config = dict(
    arch='efficientnet',
    model='self-supervised image encoder',
    dataset='crops of objects in photos (Visual Genome)',
    train_examples=123503,
    image_size=48,
    crop_scale_min=0.3,
    horizontal_flip=True,
    translate=0.12,
    color_jitter=0.6,
    method='byol',
    norm='batchnorm',
    hidden_act='relu6',
    channel_attention='se',
    depths=[2, 4, 2],
    kernel_size=5,
    stem='deep',
    expansion=6,
    widths=[24, 48, 96],
    projector_hidden=1024,
    projector_out=256,
    projector_hidden_layers=1,
    target_momentum=0.99,
    init='trunc_normal_002',
    residual_init='none',
    optimizer='muon',
    muon_scale='original',
    learning_rate=0.017,
    momentum=0.95,
    nesterov=True,
    orthogonalizer='polar_express',
    adamw_lr_other_params=0.0021,
    max_grad_norm=1.0,
    gradient_noise=0.1,
    max_steps=2800,
    batch_size=128,
    epochs=2.9,
    lr_schedule='cosine',
    final_lr_fraction=0.05,
    warmup_steps=140,
    weight_decay=0.08,
    adamw_weight_decay_other_params=0.05,
)
Rows from block 4 of a small self-supervised image encoder, named by matrix and row number. Rows with one number belong to one channel. Each number is 128 + 32 x the weight over its row's rms, rounded and kept within 0 to 255. All counts start at 0. Numbers have three digits each.
After each channel's rows are labels from the 100 images, of 14976, where the channel reaches its highest value: "patch colour" is the nearest of a few named colours to the mean colour under the peak; "peak at" is the part of the image that holds the peak. Only what is clearly more common there than usual is listed. The data: crops of objects in photos (Visual Genome). In brackets: how many of the 100.
# convs0: expand pointwise conv (model.blocks.4.convs.0.weight, 288x48x1x1), inputs 0-47
# convs1: depthwise 5x5 conv (model.blocks.4.convs.1.weight, 288x1x5x5, trained with AdamW), a 5x5 kernel
# convs2: project pointwise conv (model.blocks.4.convs.2.weight, 48x288x1x1, transposed), outputs 0-47

convs0.260:135177123137129171122195127106058139137151114125104099106123144125161125126099084149085116096091153171098107133148045151075132183149109147118193
convs1.260:133103126140093128133128179160156164210177124135170159167148091155161144150
convs2.260:143100128080099158111090075142112130092183064101151145128105082125088109152125134158215137158159155184101145090162165130154135144167132142086116
patch colour: pink (34); white (30)
peak at: top left (47)

convs0.83:088064122174126141109159141124159153140065151102073118104147117120124074105086171123094138113062123117138159081086066114170141112130070147130146
convs1.83:072115159131131101098159144110107160145160123098108087099089139109042082132
convs2.83:150126166037157132083123117179112172086133115110106113068141137134119104078147156136159118074098158147160139126118166069153084098134173089113105
patch colour: black (78)
peak at: bottom right (49); bottom left (33)

convs0.268:149103137116131156126117089163117152166098099157137147046204117130108178088167167131105134160182113184121147183122164133114113099092099076139122
convs1.268:158112121087119170083108104135060105144108154091127138172164127127154203146
convs2.268:184144150155160149122122118108144150165187086151125089091181172165133140087119140156094161144123099118079148190099097134119075115110062123082157
patch colour: black (39)
peak at: top left (41)

convs0.112:079102119159124125134103154081140151150164075099114132168081129132114097139121155082063126150149208178092101130138116101137128137173116148198177
convs1.112:112202135138151141148156181163160200150177152152113157109152095142122134113
convs2.112:148183122067114100106130121135178122104196153129156135140114109155069114122131100095145085156209160138089110143099137160081080164131177159111135
patch colour: white (35)
peak at: top left (43)

convs0.99:184174114154124125121100104126141199123062095143063174154141105203085133136134137103088066141116126090158143124094127080161144109159123126131139
convs1.99:112139160192115118120158065063098161128118102148119137150097147146134185083
convs2.99:126138130177110093176137153176150088151129166159170139124136145118108077074100159129131105173121202098169096164136117080143171083072119165107141
patch colour: black (56)
peak at: bottom right (44); middle right (34)

convs0.159:078135175145142114062171135135069128167110068147182081142120063118153143177166139106138168111095106109144145116083113082090080135125132141115126
convs1.159:122137094123161066098127119126080049112084114122089120170115069125135113119
convs2.159:188133165160140119132121094054097130114097105122165098122113116121111095116066145080177160080166140083158141096171142134146111150071095116077160
patch colour: black (34)
peak at: bottom left (31); middle left (27)

convs0.1:101141130148088144062196078178132098150147168149096121151125133145162126120172078129120129096128132164153167124102128148100089137072135095165044
convs1.1:148108135088158152191117159137155181131124152165155169173131121174163152179
convs2.1:164130114122108132099051081176070079158155177126133125076103140078130098127156140129125117155147103111210168132166122116125100128145153140098068
patch colour: black (64)
peak at: centre (54)

convs0.103:154124140122124153104081177119144193138098135154105178122174161121072105096110202099177139142139072113127059119130156110135130111089106145074099
convs1.103:119072129151095114097181195124110131131151114170102111099100189133117104078
convs2.103:103142120133198047123096110143189109123102164109130137100079194170154122124138093131112107109110139125153117117118117096128100215097147153178101
patch colour: black (36)
peak at: bottom right (43)

convs0.185:131153153101216168078103160052147152132095112119138125123113146155096119105118133143073155144164163159177118128105137109155137196105168110173163
convs1.185:109101120123121121167184148150143192206167143131194162127119104126146133132
convs2.185:133079145112127087055090087095098136102207103095131166159116108099128113167126115098173089126141130150120176138166134186139128150115180110156179
patch colour: pink (33); white (30)
peak at: top left (59)

convs0.278:113149093092151181090138149157115130130122108142111117099118157082170096122199101142142151133062100096063120066094141113098155194081123145104115
convs1.278:132187154129157120178139090130126096095128141135110148181190183131169146169
convs2.278:073105136180121159136065121110133146127128169160123115136087159133107138143162119139169108156159163112086090136083119207080088181081104159164104
patch colour: black (40)
peak at: centre (59)

convs0.76:105081136125122109198098153155131189125146139074126120058147103153117158110139086114135098120192153111144145186110160124170065107127136113135065
convs1.76:167106140126162131108155077132151068134107088120083085115119086117153084068
convs2.76:138131172109065118177141194139160105180121179195163112156106094124142092091153164115104154158148126122119050083101132110094094123117106134148128
patch colour: brown (60)
peak at: top centre (28)

convs0.136:148186137125148144159068105112122144105127185144127155168098074098136120151123125144096117107115165128146062139146092045133147115190113166062134
convs1.136:133122142166110089154180157103141207158209130119148148159138095129137116132
convs2.136:164096108092117082117121133099115161112151134066189140194095093099140147140122113155142122196102100152109073108139163154147131156130179192081123
patch colour: white (34); pink (31)
peak at: top left (48)

convs0.162:083110107145079159073104169136099104106135109131166157123061186140125035137144117129151146062122116152171126130104133092113138142097133151188117
convs1.162:121084088082085154140053127156127115100087163161137116096111127099120079096
convs2.162:150130134058114105169131133152196129159088131074130159143101118145100145138195151085074165100108128161148120155130088146125120085189107100108071
patch colour: black (44)
peak at: top centre (43)

convs0.6:163136142160148148143119167141066097147188073135099117084115124097108099099091119116142069133130136076149127100090095179117141100092102117131218
convs1.6:103107148101142147146184126155140154177171184136186193120161145111142127157
convs2.6:115036071114128160116110109145094141180127112126146163153158137087102123141144133160123076155112128120089093125135180132063129176164151191097159
patch colour: white (37); pink (32)
peak at: top left (48)

convs0.67:119109163138114137143122111147188141165126141099148085156122146043095150131121165101113143165112165110137078107086130133178195137079112181152192
convs1.67:092141144203153113105183134123079079113165112141116135111175124133154186122
convs2.67:135087087093184161139152095148151085079159072139160067107116164119150085123102099204105161079149146125156139109117103122098113152111113116068131
patch colour: brown (63)
peak at: top left (45)

convs0.170:132109127161106140181162153118175121064124159093101130099075153169126109154079160101095118111130076144092124105173169157197142160155125097134186
convs1.170:165104163154096094131146086065129133169093118133104114090107083069101092141
convs2.170:138098113130101120180166125100185098124086160107149119158143099164074124119123169196073185184155139127150096155158136091133131128131125196174128
patch colour: black (51)
peak at: bottom right (53)

convs0.169:111106107137189121133124128151103084112175074123129152136122138085083116137087196130156122157120128153179122166106047139127141105136073077079084
convs1.169:107094119151106088140135121119116193196183176151157175159140125122140147090
convs2.169:146055156104112106140096113132113139095138114085174139104087101118116093184133120109166087113151175166087198091146154130142083170163192139145126
patch colour: pink (39); white (30)
peak at: top left (53)

convs0.273:151119196186159084074127128164113088146100213179107133139114127153111127086126164097146146092165103111179132076149114139102116137143171137112096
convs1.273:060133120080127112092148095120110163168160127096082137108068090085119147149
convs2.273:137161150152120108095178125125116148112119114131176103099163102187055100087119148066109124149101135092129181124056153123148066092129114165168109
patch colour: black (64)
peak at: top right (29)

convs0.194:120115129129136057136193139140137106116124136140075118147190053108125177129132155136090100102126095140123138114176099096085187102212126125109127
convs1.194:095104146135110170088164056100100062123108083109104131143091109087136149135
convs2.194:106135114138080153119176142133131141149135123142176152068147118073147170105132145062100098127127169160133148087132087154172103191173091112145200
patch colour: grey (65)
peak at: middle left (45); bottom left (40)

convs0.255:084116122066112138109129131157138167122123104091179197123103187076140152189172078130145109109106147123075115138114135100126071170147128173144090
convs1.255:147139096118120140122083094135106115038092095102098053116106134131124097105
convs2.255:118133159053057140166141112145121140064099159096141158138124125187106189180126119139135077136118108189145093112108116148141119089145128192118110
patch colour: black (41)
peak at: bottom right (54)

convs0.125:164161157064178121139178151105158144163142115103138121169126120121187147137131167096089134128220093141128167120086095075102100113153103104161146
convs1.125:093179148110110130170158146176175135148177173150183105135137174137095143102
convs2.125:217127111101103084136134140120101195123176082071125069166118110110118112074169116148137094153144117114133109114167193147134079121107131127101149
patch colour: white (37); pink (26)
peak at: top centre (30)

convs0.143:135067166116134059200153092115122131146091130132122125115148090187202134109116128096142100121181053137127087098122178141123121157116129100118105
convs1.143:110134073172105151125137130174170095146115150151144061125150160132052119151
convs2.143:114240110149180119159124093152131129169123142080070134136121112144147122125128090129128106110131118125134104116184104125129107147125144062035156
patch colour: black (49)
peak at: top left (63)

convs0.81:082164164192137154096096118115112100104079203106097122152116118143099148097094172124171109123115144089174081126158163135192142152105086099144159
convs1.81:128163129132096159117138124121133114133172193183073159150161115170129196104
convs2.81:147122108112142196142164113116073084089106161149113149130166112113100126152095171091171123165141104087103130121134137069044087144130135147076180
patch colour: black (90)
peak at: top left (49)

convs0.115:125125134137129120163180146120178078181168156105145135109164123143141100030143096157109115108087078177078117158145172124065123126131131137114090
convs1.115:156133143102193119147082109192122103087085058155141136130114147169123143113
convs2.115:133145115054151142151106136133118161141096165063171161182175120138181121148116156147144220112124157136130161158156110142131111139112143048113125
patch colour: black (35)
peak at: top right (31)

convs0.130:139102160091165153111121177120137073032140088106175079118139143126104121176164131103182120126101134081151154158084092100107135091111168114155124
convs1.130:095123098118117060091083129104085094134127130115080098052141087114113120115
convs2.130:087085150144151094115118149177121115122157191178126174125116111089090136120145198091131153110096083146086116158115058196127093126110113092147130
patch colour: black (37)
peak at: top left (50)

convs0.63:135104092156109126095100137140099095105127146188087111121109154087146138170122091163094088156158088148146075111073118135067097106116201169112078
convs1.63:122087077053102109136102124119101134128131118136159169153201076133097128153
convs2.63:163115104133172117070113119106161100129090124106136158093148121147131028179128093183072118123046134136129110096130147151084158162153117126130134
patch colour: white (34); pink (34)
peak at: top centre (46); top left (39)

convs0.139:148107138119203123141175186171170075142140106113100120108143103114124068102088134103155141157165190122177110176088154145117152131148147083134082
convs1.139:091121109126100104134111099149133143108100167135146182173186193148168169164
convs2.139:147070158091103138111129087145150141118145123184152137087117095115143190172165115081063090127136123126142098135153068134086130136138110180145051
patch colour: white (30); pink (30)
peak at: top left (56)

convs0.68:119163133104111117073142110101121107075145122138123131113159178097180191113129116128045158163132157128077101126128173139193148096074122128184123
convs1.68:128167184161123113080151141096132124159182109120098108147105122145212170120
convs2.68:156140083170122178158120157127180143153160139148116181140096159148101113070104093103089061107121139196114119076141097129175132153148172100093111
patch colour: black (36)
peak at: middle right (62)

convs0.201:155153145134146149155183088139167138156132158027127146102064166192115135115109142174139090074144149086129120151119129127149109197124126108112142
convs1.201:127090111087144101133096082124173174118150196112125100102078129077126090146
convs2.201:138199172142112125141143113122143117148174119107092115121183113070147049111081138135157135082144141157177128121186098173124110168166119068116138
patch colour: white (36); pink (36)
peak at: bottom centre (39)

convs0.101:168158083147102162151108151127109179100165142142131126141107105149125145197104171134130139157136162114068135089062078102126085167099125097102202
convs1.101:138145158185144136145191171158128169143171151127180135185175099123136131142
convs2.101:132053116103141080121141087175110151130177180101124198145137139086096098127150138129137099134150152160080141082121145112114061116167114160075162
patch colour: white (28); pink (25)
peak at: top left (49)

convs0.35:193108155075065107155168119167132146156156107125105142139130112154145140083119164081058100142181053105120095118154134170106103132142136143121175
convs1.35:100111104083059115069171064130113123137162116088106117134112092124152109095
convs2.35:135126176062119109115124168087119090120127110144129119103161136097150120103175156074101090118182090153107078055086122169107106096135166190121129
patch colour: black (52)
peak at: top left (35)

convs0.44:140135109118152096156101196140101059107129144160155122092161110141210082101188134150158082160165123090098161162151153115148092106140127136171107
convs1.44:095087062097111151142085109097117114108142093086129080100097085114121078099
convs2.44:185208176099141164132154082114117144119110107183187130124121128154102162107143117125089134123158097159109133089088179201153136123100155127140076
patch colour: black (42)
peak at: top right (29)

convs0.65:060101095143146156190092164131110161156142086109176104128099118153080105094139119174128080087131127127102046093120103199123134127146109118108122
convs1.65:125106114135144128141163178118140183194207157133113185132120144113172133134
convs2.65:127097081101096091101107069164155112088152107097139176140135108124086059116181064133154104147192138134120124085143165080110105128136172138100145
patch colour: white (39); pink (34)
peak at: top left (49)

convs0.281:157116139141160146109058178162155178139152166058080107108136099101112160134121094118106037119143130117157132109129127139065105159128124127105070
convs1.281:128109148112132118177202173135159178164131152142193173141164119134095132121
convs2.281:147136124114129067106138090116062155116140137053137123150137100129142127131174123140154124159161113149000133064131131113108141161149124148126155
patch colour: white (39); pink (29)
peak at: top left (39)

convs0.156:109117129149162144184083071060130159130100159139157134106138086111091075133164124105093191123179099133115160141156095113141157087148073154105170
convs1.156:123172084148112134127114105144169193120163155073151096145149109127181131190
convs2.156:174100138120145124061150204154109106110121098103101169145130138116114130202125156139141107135144122167113124158109196081130102205105107116155076
patch colour: white (34)
peak at: top left (45); top centre (29)

convs0.209:153170132125135074083092217167175104139118152094115082126127116093095131094075133166158132146100110139119152159096148169107122176138081147069130
convs1.209:142089117117121131178176143116125180196166110150178193131137105093136135137
convs2.209:099110070099115156105148132082091160134153076083169085149066136086126137160143083128166098133153112171061148076177149165128117135165129129123112
patch colour: pink (41); white (30)
peak at: top right (61)

convs0.36:088128110083160086170153133104132114097147135138144146129089159104104164107138142122117073098114085065104170109080095136096058060147079093132155
convs1.36:119101142139152050086112124094129146052115190168093117132136120101142140149
convs2.36:139188158197085134134178121077110105119169062111108124110183153135105141159104133149088127137128111157163073147126085095148067119119160175143113
patch colour: grey (66)
peak at: middle right (33)

convs0.172:127145148120192168144147168122058131086149144140100097115170123109172069113153100135157075066148041114128088141108107126121119128118107096128171
convs1.172:106126115134111119079129140127119148236172160135166165166132137172114131145
convs2.172:093127128073168113090104108105166155115110131134083171138084095153120143130098110158213083082172153186087103086158152110141108129171120166145116
patch colour: pink (34); white (31)
peak at: top left (52)

convs0.231:062188115127122205135169124163094162131162111146101176087118152156123140187092133085119142144151094113073106088131070116111149109117138150171148
convs1.231:152114101086080101174112109137149132121136099167149162133061167178092092099
convs2.231:103138114143125103121180075102100078128183150151103060136177066074102114091105112140164104122134068174116142184135090139142166102137152128103129
patch colour: black (38)
peak at: middle right (29)

convs0.78:142153117136039153199160142085127136120135214103138116087148090146115200111113120130097136143103087120093161115085107129111122138119097155130179
convs1.78:153067088132110212089112090115150142178122149159174124132126133112095102136
convs2.78:117122097109086099127185173115107169186052171110104065096079113104129139129130102094155170143180159105124159170160135151113155136121179120115145
patch colour: grey (60)
peak at: bottom left (71)