config = dict(
    horizontal_flip=True,
    norm='batchnorm',
    channel_attention='se',
    stem='deep',
    expansion=6,
    projector_hidden_layers=1,
    target_momentum=0.99,
    lr=0.017,
    nesterov=True,
    orthogonalizer='polar_express',
    grad_clip=1.0,
    steps=2800,
    batch_size=128,
    final_lr_fraction=0.05,
    warmup_steps=140,
)
Rows from block 5 of a small self-supervised image encoder, named by matrix and row number. Rows with one number belong to one channel. Each number is 128 + 32 x the weight over its row's rms, rounded and kept within 0 to 255. All counts start at 0. Numbers have three digits each.
After each channel's rows are labels from the 100 images, of 14976, where the channel reaches its highest value: "patch colour" is the nearest of a few named colours to the mean colour under the peak; "place" is the part of the image that holds the peak. Only what is clearly more common there than usual is listed. The data: crops of objects in photos (Visual Genome).
# convs0: expand pointwise conv (model.blocks.5.convs.0.weight, 288x48x1x1), inputs 0-47
# convs1: depthwise 5x5 conv (model.blocks.5.convs.1.weight, 288x1x5x5, trained with AdamW), a 5x5 kernel
# convs2: project pointwise conv (model.blocks.5.convs.2.weight, 48x288x1x1, transposed), outputs 0-47

convs0.90:139076205163144152108125131137165161127088114129144106104062111139095133087163119135130131078181160137147201182096120143140087114142148087080147
convs1.90:152141131146106152192204165116163160188142150127160166114132123167154116152
convs2.90:080102117140123123097128084128132121132097110136178068083112135108123212129084121117158147090097114184130163097121109087139185146100099174085077
patch colour: pink; white
place: top left

convs0.158:098188159151116158118134124135169091163163184152105078155106130120146135115135089155116138146170111122163162171165092102143194060129144131130051
convs1.158:110121092078102109099096091082158117048117086112111104086090131102117104123
convs2.158:098112165139109103164143139100092136056111080115082145119128168148152130116157182149105119149070069081135104157102147103192181142078134157152146
patch colour: pink
place: bottom right

convs0.262:112060119093191124048113140117120138117128103137157100178102121111104146148087123159103139091177154168084158150117139109180107111095071143071122
convs1.262:120160147157147141109104146112142166150182194194178132147123167160171131124
convs2.262:144085089116169125102103101130117101063121122120161079104201165150123122171100154115124081103064114165162125116104189149138162161081162133159150
patch colour: pink; white
place: top left; top centre

convs0.284:124122193119108144142117164113122150138088121167211107145137142126108135109138186193176150117185194145146129175088167097150100128164139115086122
convs1.284:086148108170133155117167133140143162166135195108157169189139140112126088079
convs2.284:169071108125129070085134107069143145101134135087140076080151156113107190100090130158078111116097142166110193137142188120130123120111109099107164
patch colour: pink
place: top left; top centre

convs0.255:090167136102152120144089127108106132132131084114148105089060149138103190097112152138110105096108124110061142078147145130129071161192090101069090
convs1.255:130161137140144118157124172140134106110134138131140097077168124113016101162
convs2.255:124109115142100127114187132117170098113117195078106152175115194126103152113116050117156164124171107149172186138135093165126137143077161108140097
patch colour: pink
place: top centre

convs0.104:126129139122134076103086104117128081100101147088110181097156095135158126090150085125144144093153129129157164162156065129037098194108100108160149
convs1.104:138121176142106177194195164149148092136107160115119168125132171150159134096
convs2.104:117133140140116067117078114080120149105139103118148108104184096187119147131113115172102172105110165132172110089128192121145171144040135179129107
patch colour: white; pink
place: top left; top centre

convs0.216:078203167124141136129096159161131070094096140174155164107063160112080126106091107170140144127132117075158113145087103138154093114141162156168162
convs1.216:153117117082149131126123124091033103076146121148105117132160144062131163139
convs2.216:128093108086136126113162149135146161148047119129099151158113119103191139132146153154072124093127094165164138140161160082155049154148120176111185
patch colour: black
place: bottom right

convs0.103:131099178076062107157066117190134103121157094162090121141154110140131151162134130087117131134137097166164081178061113113144112125121088090104086
convs1.103:133178170170160119160158069137137131174160065134136126159110161153151173134
convs2.103:121132142156108176125147124122153123136128129104189122113111083048140100162112058177154093186099131102098164120141068149128110169115141173095079
patch colour: black
place: top right

convs0.238:112150121150116125144077112119116148186095184153151138108158178184152172120181120116146135118115068102113116102147110173089119209078136143161087
convs1.238:135150150099138151140118122079174150125105057187157126086062144128119093115
convs2.238:154121106156089125169139098038111139157116129105147138118147140164164151118120155169137118171153105103196147135094067112095160135111049147157078
patch colour: black
place: middle right

convs0.285:147133094089134126116095128156129180147174113197126129151083129139180121108193111133109101190166113124174140101062131124166143136157125077181166
convs1.285:096108116143130123100182110145135117226127099120127159125120211127149141111
convs2.285:126090142132161108110142069138116139155121166118108191129093135115158064060068157137142161084135136081169107134139107095174121105092140193101099
patch colour: pink
place: top right; top centre

convs0.185:119085134134151133092079165158133122144076181174111163153156099100110135138081109140154162129100158207120112125132187132126145185105123161067178
convs1.185:135148109058108138150151058091156143129104167143102155067101121097157150102
convs2.185:074099114092129153140116104096063111102132070115060141183132159151168124090125096085149106125141160171114095187184118099123112138132095143080152
patch colour: pink
place: middle right; top right

convs0.264:047186133156159170139132112154158108086131143193095104151116091105155107083134131123131197137114125148117118093109059099157071118120149170114129
convs1.264:084107129110089133102115067095131160141079110118149126089107079142110096055
convs2.264:133172152098164120132127151130097133136103103169106158136110097198096119083203166167091170130173144112097127191142095190111116151132091165145100
patch colour: black
place: top right; top left

convs0.95:129174167099125145106131113146137181151166110098114138063112128158136110135130109126151144159226110099051113170135157090140121151137077187098137
convs1.95:125139138135046137114138134107169156181188092110149106168156185110120125149
convs2.95:098131047115128131127052104180133122106056117125122101122140138113120127111138133169084131121060067162124119139135113062128131177134117141173083
patch colour: white; pink
place: top left

convs0.50:135118156095068175156175140145095125165171093157154129112124059128155104123128131102139062136106164099114124063112130127067142162150131087102065
convs1.50:090092073102087084147100088081116119095047145113128123120116122122092146139
convs2.50:056111176161139083117168165112091142181140115095199127150149071155135096131111126187116155133106129139127185121109161172091136156121138091094097
patch colour: black
place: top left

convs0.136:102090131119118126096087143112124171068138122128142097143147132134086120123107096156114162128064163074090211139185134157111085135117140103196176
convs1.136:139148174137150161122212156152172170154130141116148167133192149117149102110
convs2.136:156145140113101166098059104114153144113104071060178084131125154169138158162105183102085124082134153174165168127146080120161162130104107139110116
patch colour: white; pink
place: top left; top centre

convs0.68:148195118100096130090049130135172185111162140133138074181127123132112120130103204157106113135090108171111115128113095158149110156113105180157166
convs1.68:134154207168134174151157164128158173144167157159140110138114116169179114139
convs2.68:068093093106198101114087116122136140121088153101159112156139207118098187096081130163169177125136135147134150076166142102181147125122107132115144
patch colour: white
place: top left

convs0.66:146125161091129129134125163038221110122144105145162126171132105133121189108090111130158141145097151141153111183125088089157119171106136112100183
convs1.66:091137140152156145173162118179112143170197194150155139144097113135142153089
convs2.66:108098143133151139126120113111115172085161205096182116085103098128114115161180122087096113126116115156145129089039133102172122180141078160109110
patch colour: pink
place: top left

convs0.236:169104123146161163034108151175097145135127089127155116196145151158122161105120108148136174188152087151080161131119173117108110141159096093158102
convs1.236:067142079115175121107176145104185174182163124125153156159133161123132135116
convs2.236:131121155192105137162109093120130123107141066183173119126173114141154072124122097143144181061150124116185183055119140109163138126120119117141167
patch colour: pink
place: top left; top centre

convs0.54:126151171146148139100144108131136144111097181175131121166113128134162108121191112121051141140097137156207052149082083128130113166126114112170170
convs1.54:178130144174152137177139154177128120135191163130175086135168123108178116106
convs2.54:168109099134114108106046140123135149132132168088113149084132147109149152167158119078111076165095091174120220123079143105131089117119136128182131
patch colour: black
place: top right

convs0.232:098154184160097107067141097152098131070165138159146123168080044118170096115106083138111118123090173148163153136094103134132137172127150130161165
convs1.232:117144122143145173137171206167163167157197150153115134151123101155125128088
convs2.232:129168166118151109139135127119153118145079092180142073123125106107110096175200109109147105142127153128084121121100113155065153183110084126100041
patch colour: white; pink
place: top centre; top left

convs0.21:148196166111129121173097124157087146126117139152129139116139162133172158186185146135137113156088166144100102097088091160159064113130136107064069
convs1.21:075098152134094128082179121134137156147137134124084200168142148136121145193
convs2.21:139116163156121153120113101184141110099155142129108141025098082130076135088109216071134148102159142122147144157166143120176121126139117098149107
patch colour: black
place: top centre

convs0.279:125095128108174111145117136115108128087190180120099145106165139117170066108111107147108108126101075173115127151167134091067146068156162110054109
convs1.279:109188168102083095128182096142145152172182149112184149109115137139162110121
convs2.279:104079116189118157112112090092127109119085136056156146124112151169103096117070089173113178108127132101130130119134124066114170121098071166089095
patch colour: white; pink
place: top left

convs0.16:132097178123137088119172164103132174108127142150171187085127115169067123068159094116138154055120143133116159125144148088166134155105138185102170
convs1.16:120105117075106122141102097077131136122117085139135130042070168140150091145
convs2.16:142178105171120166178110167125111162121166102160071156169133104157075087124101148133151073155109172166075111129121131130189103127076105138138085
patch colour: black
place: bottom right

convs0.57:164130115138171116091121108112120137133113143126170115125107073197170090159109102194120039074101121122129148170145161124133176155145151119182099
convs1.57:118129121098111140146167122151140213181169157083174149139129088103138084127
convs2.57:131112130151126112101122115052148179117083106111058099107142152124146159153073153150094171114141155170178186131172185110118138140118075107093118
patch colour: pink; white
place: top left

convs0.18:114108090143141164089080067155169148188133099156087114112131123167171139132110161145130149120121186071135066129064161129145102159176091121120103
convs1.18:110091148158215126143139135125133170166135157142070138138183179128123111159
convs2.18:165138226123156145150140166100123141163107115183109094115142166101113103083116116131135088181202068157111137103160142127116124137088145161110087
patch colour: black
place: centre

convs0.69:105085126145149113094113139100071166141141093093100141203141136141175076134121146224167123118128135139169149118093169112140150076093086137135157
convs1.69:153133084127120128123113076109091147127087119123119075106042108121155066111
convs2.69:081165143115059160146130148119095113143098181130173103081176096109124186127118162129188097108066119154137115128090129155195165117109169121125130
patch colour: black
place: bottom right

convs0.189:131127196090127182079127100134142131139125136062184153144124147089096145115149081168139145178096096199169120182121128133150122126167124160176152
convs1.189:121142120119153150170171134131156210186164143113155112144134107170148113188
convs2.189:122094142134171095101113113101142134126078118050171078103166131132139162127120129148143137081090114181153199118181162118168134107064083150118148
patch colour: white; pink
place: top left

convs0.129:115120148153150121138133159089105116133132089135137141154115183145101094120153133118129099190125167081042176119110107139147111159230122066147130
convs1.129:123160159177163203132130109163148136157160151159165168160173100144091147134
convs2.129:073110164129150094118118078103155149108092109050110134093188149099101165096127126139096146141153151123179149069154115092204145127130115087157148
patch colour: pink
place: top left

convs0.150:121162127107169078127117115129149142082163091146169110147123082097123131128184071186192108193149086134142110140106145111110086140087096156075102
convs1.150:168158086132143089131093139136129191103117148145159184127064159174134157150
convs2.150:131109109103118083127111132106138110126051140157093198119179125147150107212131127121176110122167116050108134109112143064141102149099163160121115
patch colour: pink
place: top left; top centre

convs0.244:089131126208117128131117113102177073132172173124126116122147127096122112191136143064158141101108147151078085084175121127125104185132186166134120
convs1.244:159109154117197174165143177147138140152121167087118093099089103122098085093
convs2.244:153092103132102144146115172142084171101112118160113110107141178150147109122123083053141149123184107165146208124162088167115116164108073130139182
patch colour: brown
place: bottom centre; bottom right

convs0.5:087105089132184124082134165073130113142079169104176113144128105099091050106131098128081094152084146089131084134193117141088128112134102118136098
convs1.5:161167128134186147155175151185151156137212130123157120087128139157146128143
convs2.5:111106153180108082130142075132147183136108097093199119138183079165116153096093108090090173059147146114180136117121162113145104122133102108094123
patch colour: white; pink
place: top left

convs0.126:136103143164133194126094158155099120099105159120205145163087104108080129105107068146132116164140134118125134090131095125143185145064107206111117
convs1.126:095141135165144141223122145152144168159145143138153132130164148191126181127
convs2.126:061103128151139063088115129119102172093118124130137133130116204189141155141077136104126126070167178115115088107144133093160095175089113146118090
patch colour: white; pink
place: top left

convs0.116:169138161109134130141114129154124136148083115125121093178165106116143112117111202137101130110114078173144141141170142126184117201137072090205178
convs1.116:111126138102073137159173098114158151151119128124097144077103111064085095069
convs2.116:098135174173132091124147165158143041046117100172070100135127174139125137113172126149150111170137098164111097092102139126166126125104173153154125
patch colour: black
place: bottom right; top right

convs0.278:158159104100114079070136104135148114145140133108102182108065131102117125190065119091147123156099103174190113149113155147192103126113109175113088
convs1.278:164144134120076104056147087148176090165146140110096159156102163095136153100
convs2.278:131164113114128157093132149130205121173047201141027139142107120107085120094082141138127127127119144136142118166129137083145143157156120112153102
patch colour: pink; white
place: top right

convs0.151:097078100089152147115174122147077116130147109093168162144107086164118096071162161136142075129118172133130144115138109116223101135116190148089120
convs1.151:110128164125136147162182100118189167188147171145137172126145083129124110077
convs2.151:062124091127152110162066153133175176124094118168189110115173148105113115160078150162068150117103133129148138118126161089157153189089120139111089
patch colour: pink
place: top left; top centre

convs0.124:155157098173103173130093105096081154152104099158100086119140113186180141147101108077104129141116204102111108103119146126148059096095133163097168
convs1.124:157104125076083149160156088119074138147101120120173138109083122149132113051
convs2.124:101174127129142181110119137134136149143156155196216150111112168100130150144103110098127118116080166099205128163175078143135121114158134076099107
patch colour: black
place: middle right; top right

convs0.20:117108119177157115089079128073139122178104187095124191147088084098178142135141161135089173155182151155118098134134082153096129141117166144152086
convs1.20:119137150115113141164203181111108162149200127096109126160186126139110114101
convs2.20:144095141137117153132143074073149141067082091108162111111140069143119170116109106137072122099101126178164162156154212111140166155129119179128105
patch colour: white; pink
place: top left

convs0.235:110147125101185143114169126163190112098150170110128128124111096155104126096143165082154146137137193145140119097073096175142108107057144078192142
convs1.235:161131115127090149146120091077172151130117064146147124086109148153106092053
convs2.235:082141170111100071129138173175173151127148157176151123105183178124101087107087151171113115136140095128122125171101152123085100078073108172146162
patch colour: black
place: middle left

convs0.120:137142143159175116133151083127079106135103117170123101101151150088107143135129203129160113151116142036124122082085099189148140157083105092168155
convs1.120:137134155162120122113141138180123118111153154068152134150130081072041115157
convs2.120:155119119161139138060137105121115117097165098196142142143200141121165130166147123197184148129130122160103146160137121136149071131148168099076070
patch colour: black
place: top right

convs0.260:156141098138161185084094077097134150179139153126177110188149107135161156150081121125170109148186108146127168059077101131129105102170115100137132
convs1.260:138151143204141155196186127110153151176155114153151140149116080131097139130
convs2.260:057097118113178132136051090092130182155147105115172130107145107135115120138145157201111177097101175171148127111114139129198104136098133150129153
patch colour: white; pink
place: top left

convs0.252:126150123123112068155103144099116107120159171125143142164091119116159111105191175131129128214129109194120150109135186120132066149141093098062120
convs1.252:116132123164071152118155172182174193166152166109149129105165134156147148151
convs2.252:135109096183180090118190155082165172101128097116142108121131166163122139119068138161168127052114181160109119095154156150163140118106150164089132
patch colour: white
place: top left; top centre

convs0.215:177178154089113133190172122168131138148108142169070131109144085139112093174138181182164140134142117078082085134150140071110100155111120134159105
convs1.215:070107150111105063105107115082087101129155146106112125123160074128172180116
convs2.215:106101119170162125106139160093193131102138147101095129107211099168118058122106175116109115149152108123079169197088126124138157098156162111154128
patch colour: black
place: top left

convs0.32:155141148051113141122125111175176200167122143114101125127102132122129102104137087095108177122190055096108085137100128174111138157110067122141137
convs1.32:112112104112179092113102145159165157140097112189196108129097121140113108063
convs2.32:168151101144111119134113161184131147185113127111150128146141160171202123173127119120117185088112115064143154164161135196124085155155177109168101
patch colour: black
place: top right

convs0.14:085129117095086124118084102102085147114119162107090182138133096137151156119090131169056116149121137171087107160102115073116203118159172122072136
convs1.14:107161172159089134123167147139198139107183168192134118130169154120113151135
convs2.14:123110129153178098130091121110146130128089137122205108136124185178142133146121190186119132125170098151203139064122134134181155161115172117149102
patch colour: white; pink
place: top left; top centre

convs0.75:156165149124081164123177119111173145193157079147113143112113145097163098121159088120130183086158133162095099127123075126157093107081060139084112
convs1.75:119151146147117110163151085160163118151155074088153098104136060145150066101
convs2.75:090188069117069147192091146135055099109133087144083159135138174124104132100144124098078158118081119131132092175115144157095154142107144107128158
patch colour: black
place: bottom right

convs0.250:069135133118153159127135157094126128177123128158092163167098106140119148092123141132152169150164063205177189113175078129114159100170116149106094
convs1.250:099115152102123084163166159114056126152181135091126149133138099052119147120
convs2.250:142124114134187176079108159102109087099059104129117111103107113137119137149186143088155105109138046143171123114171134146149193187096111121113123
patch colour: white
place: top right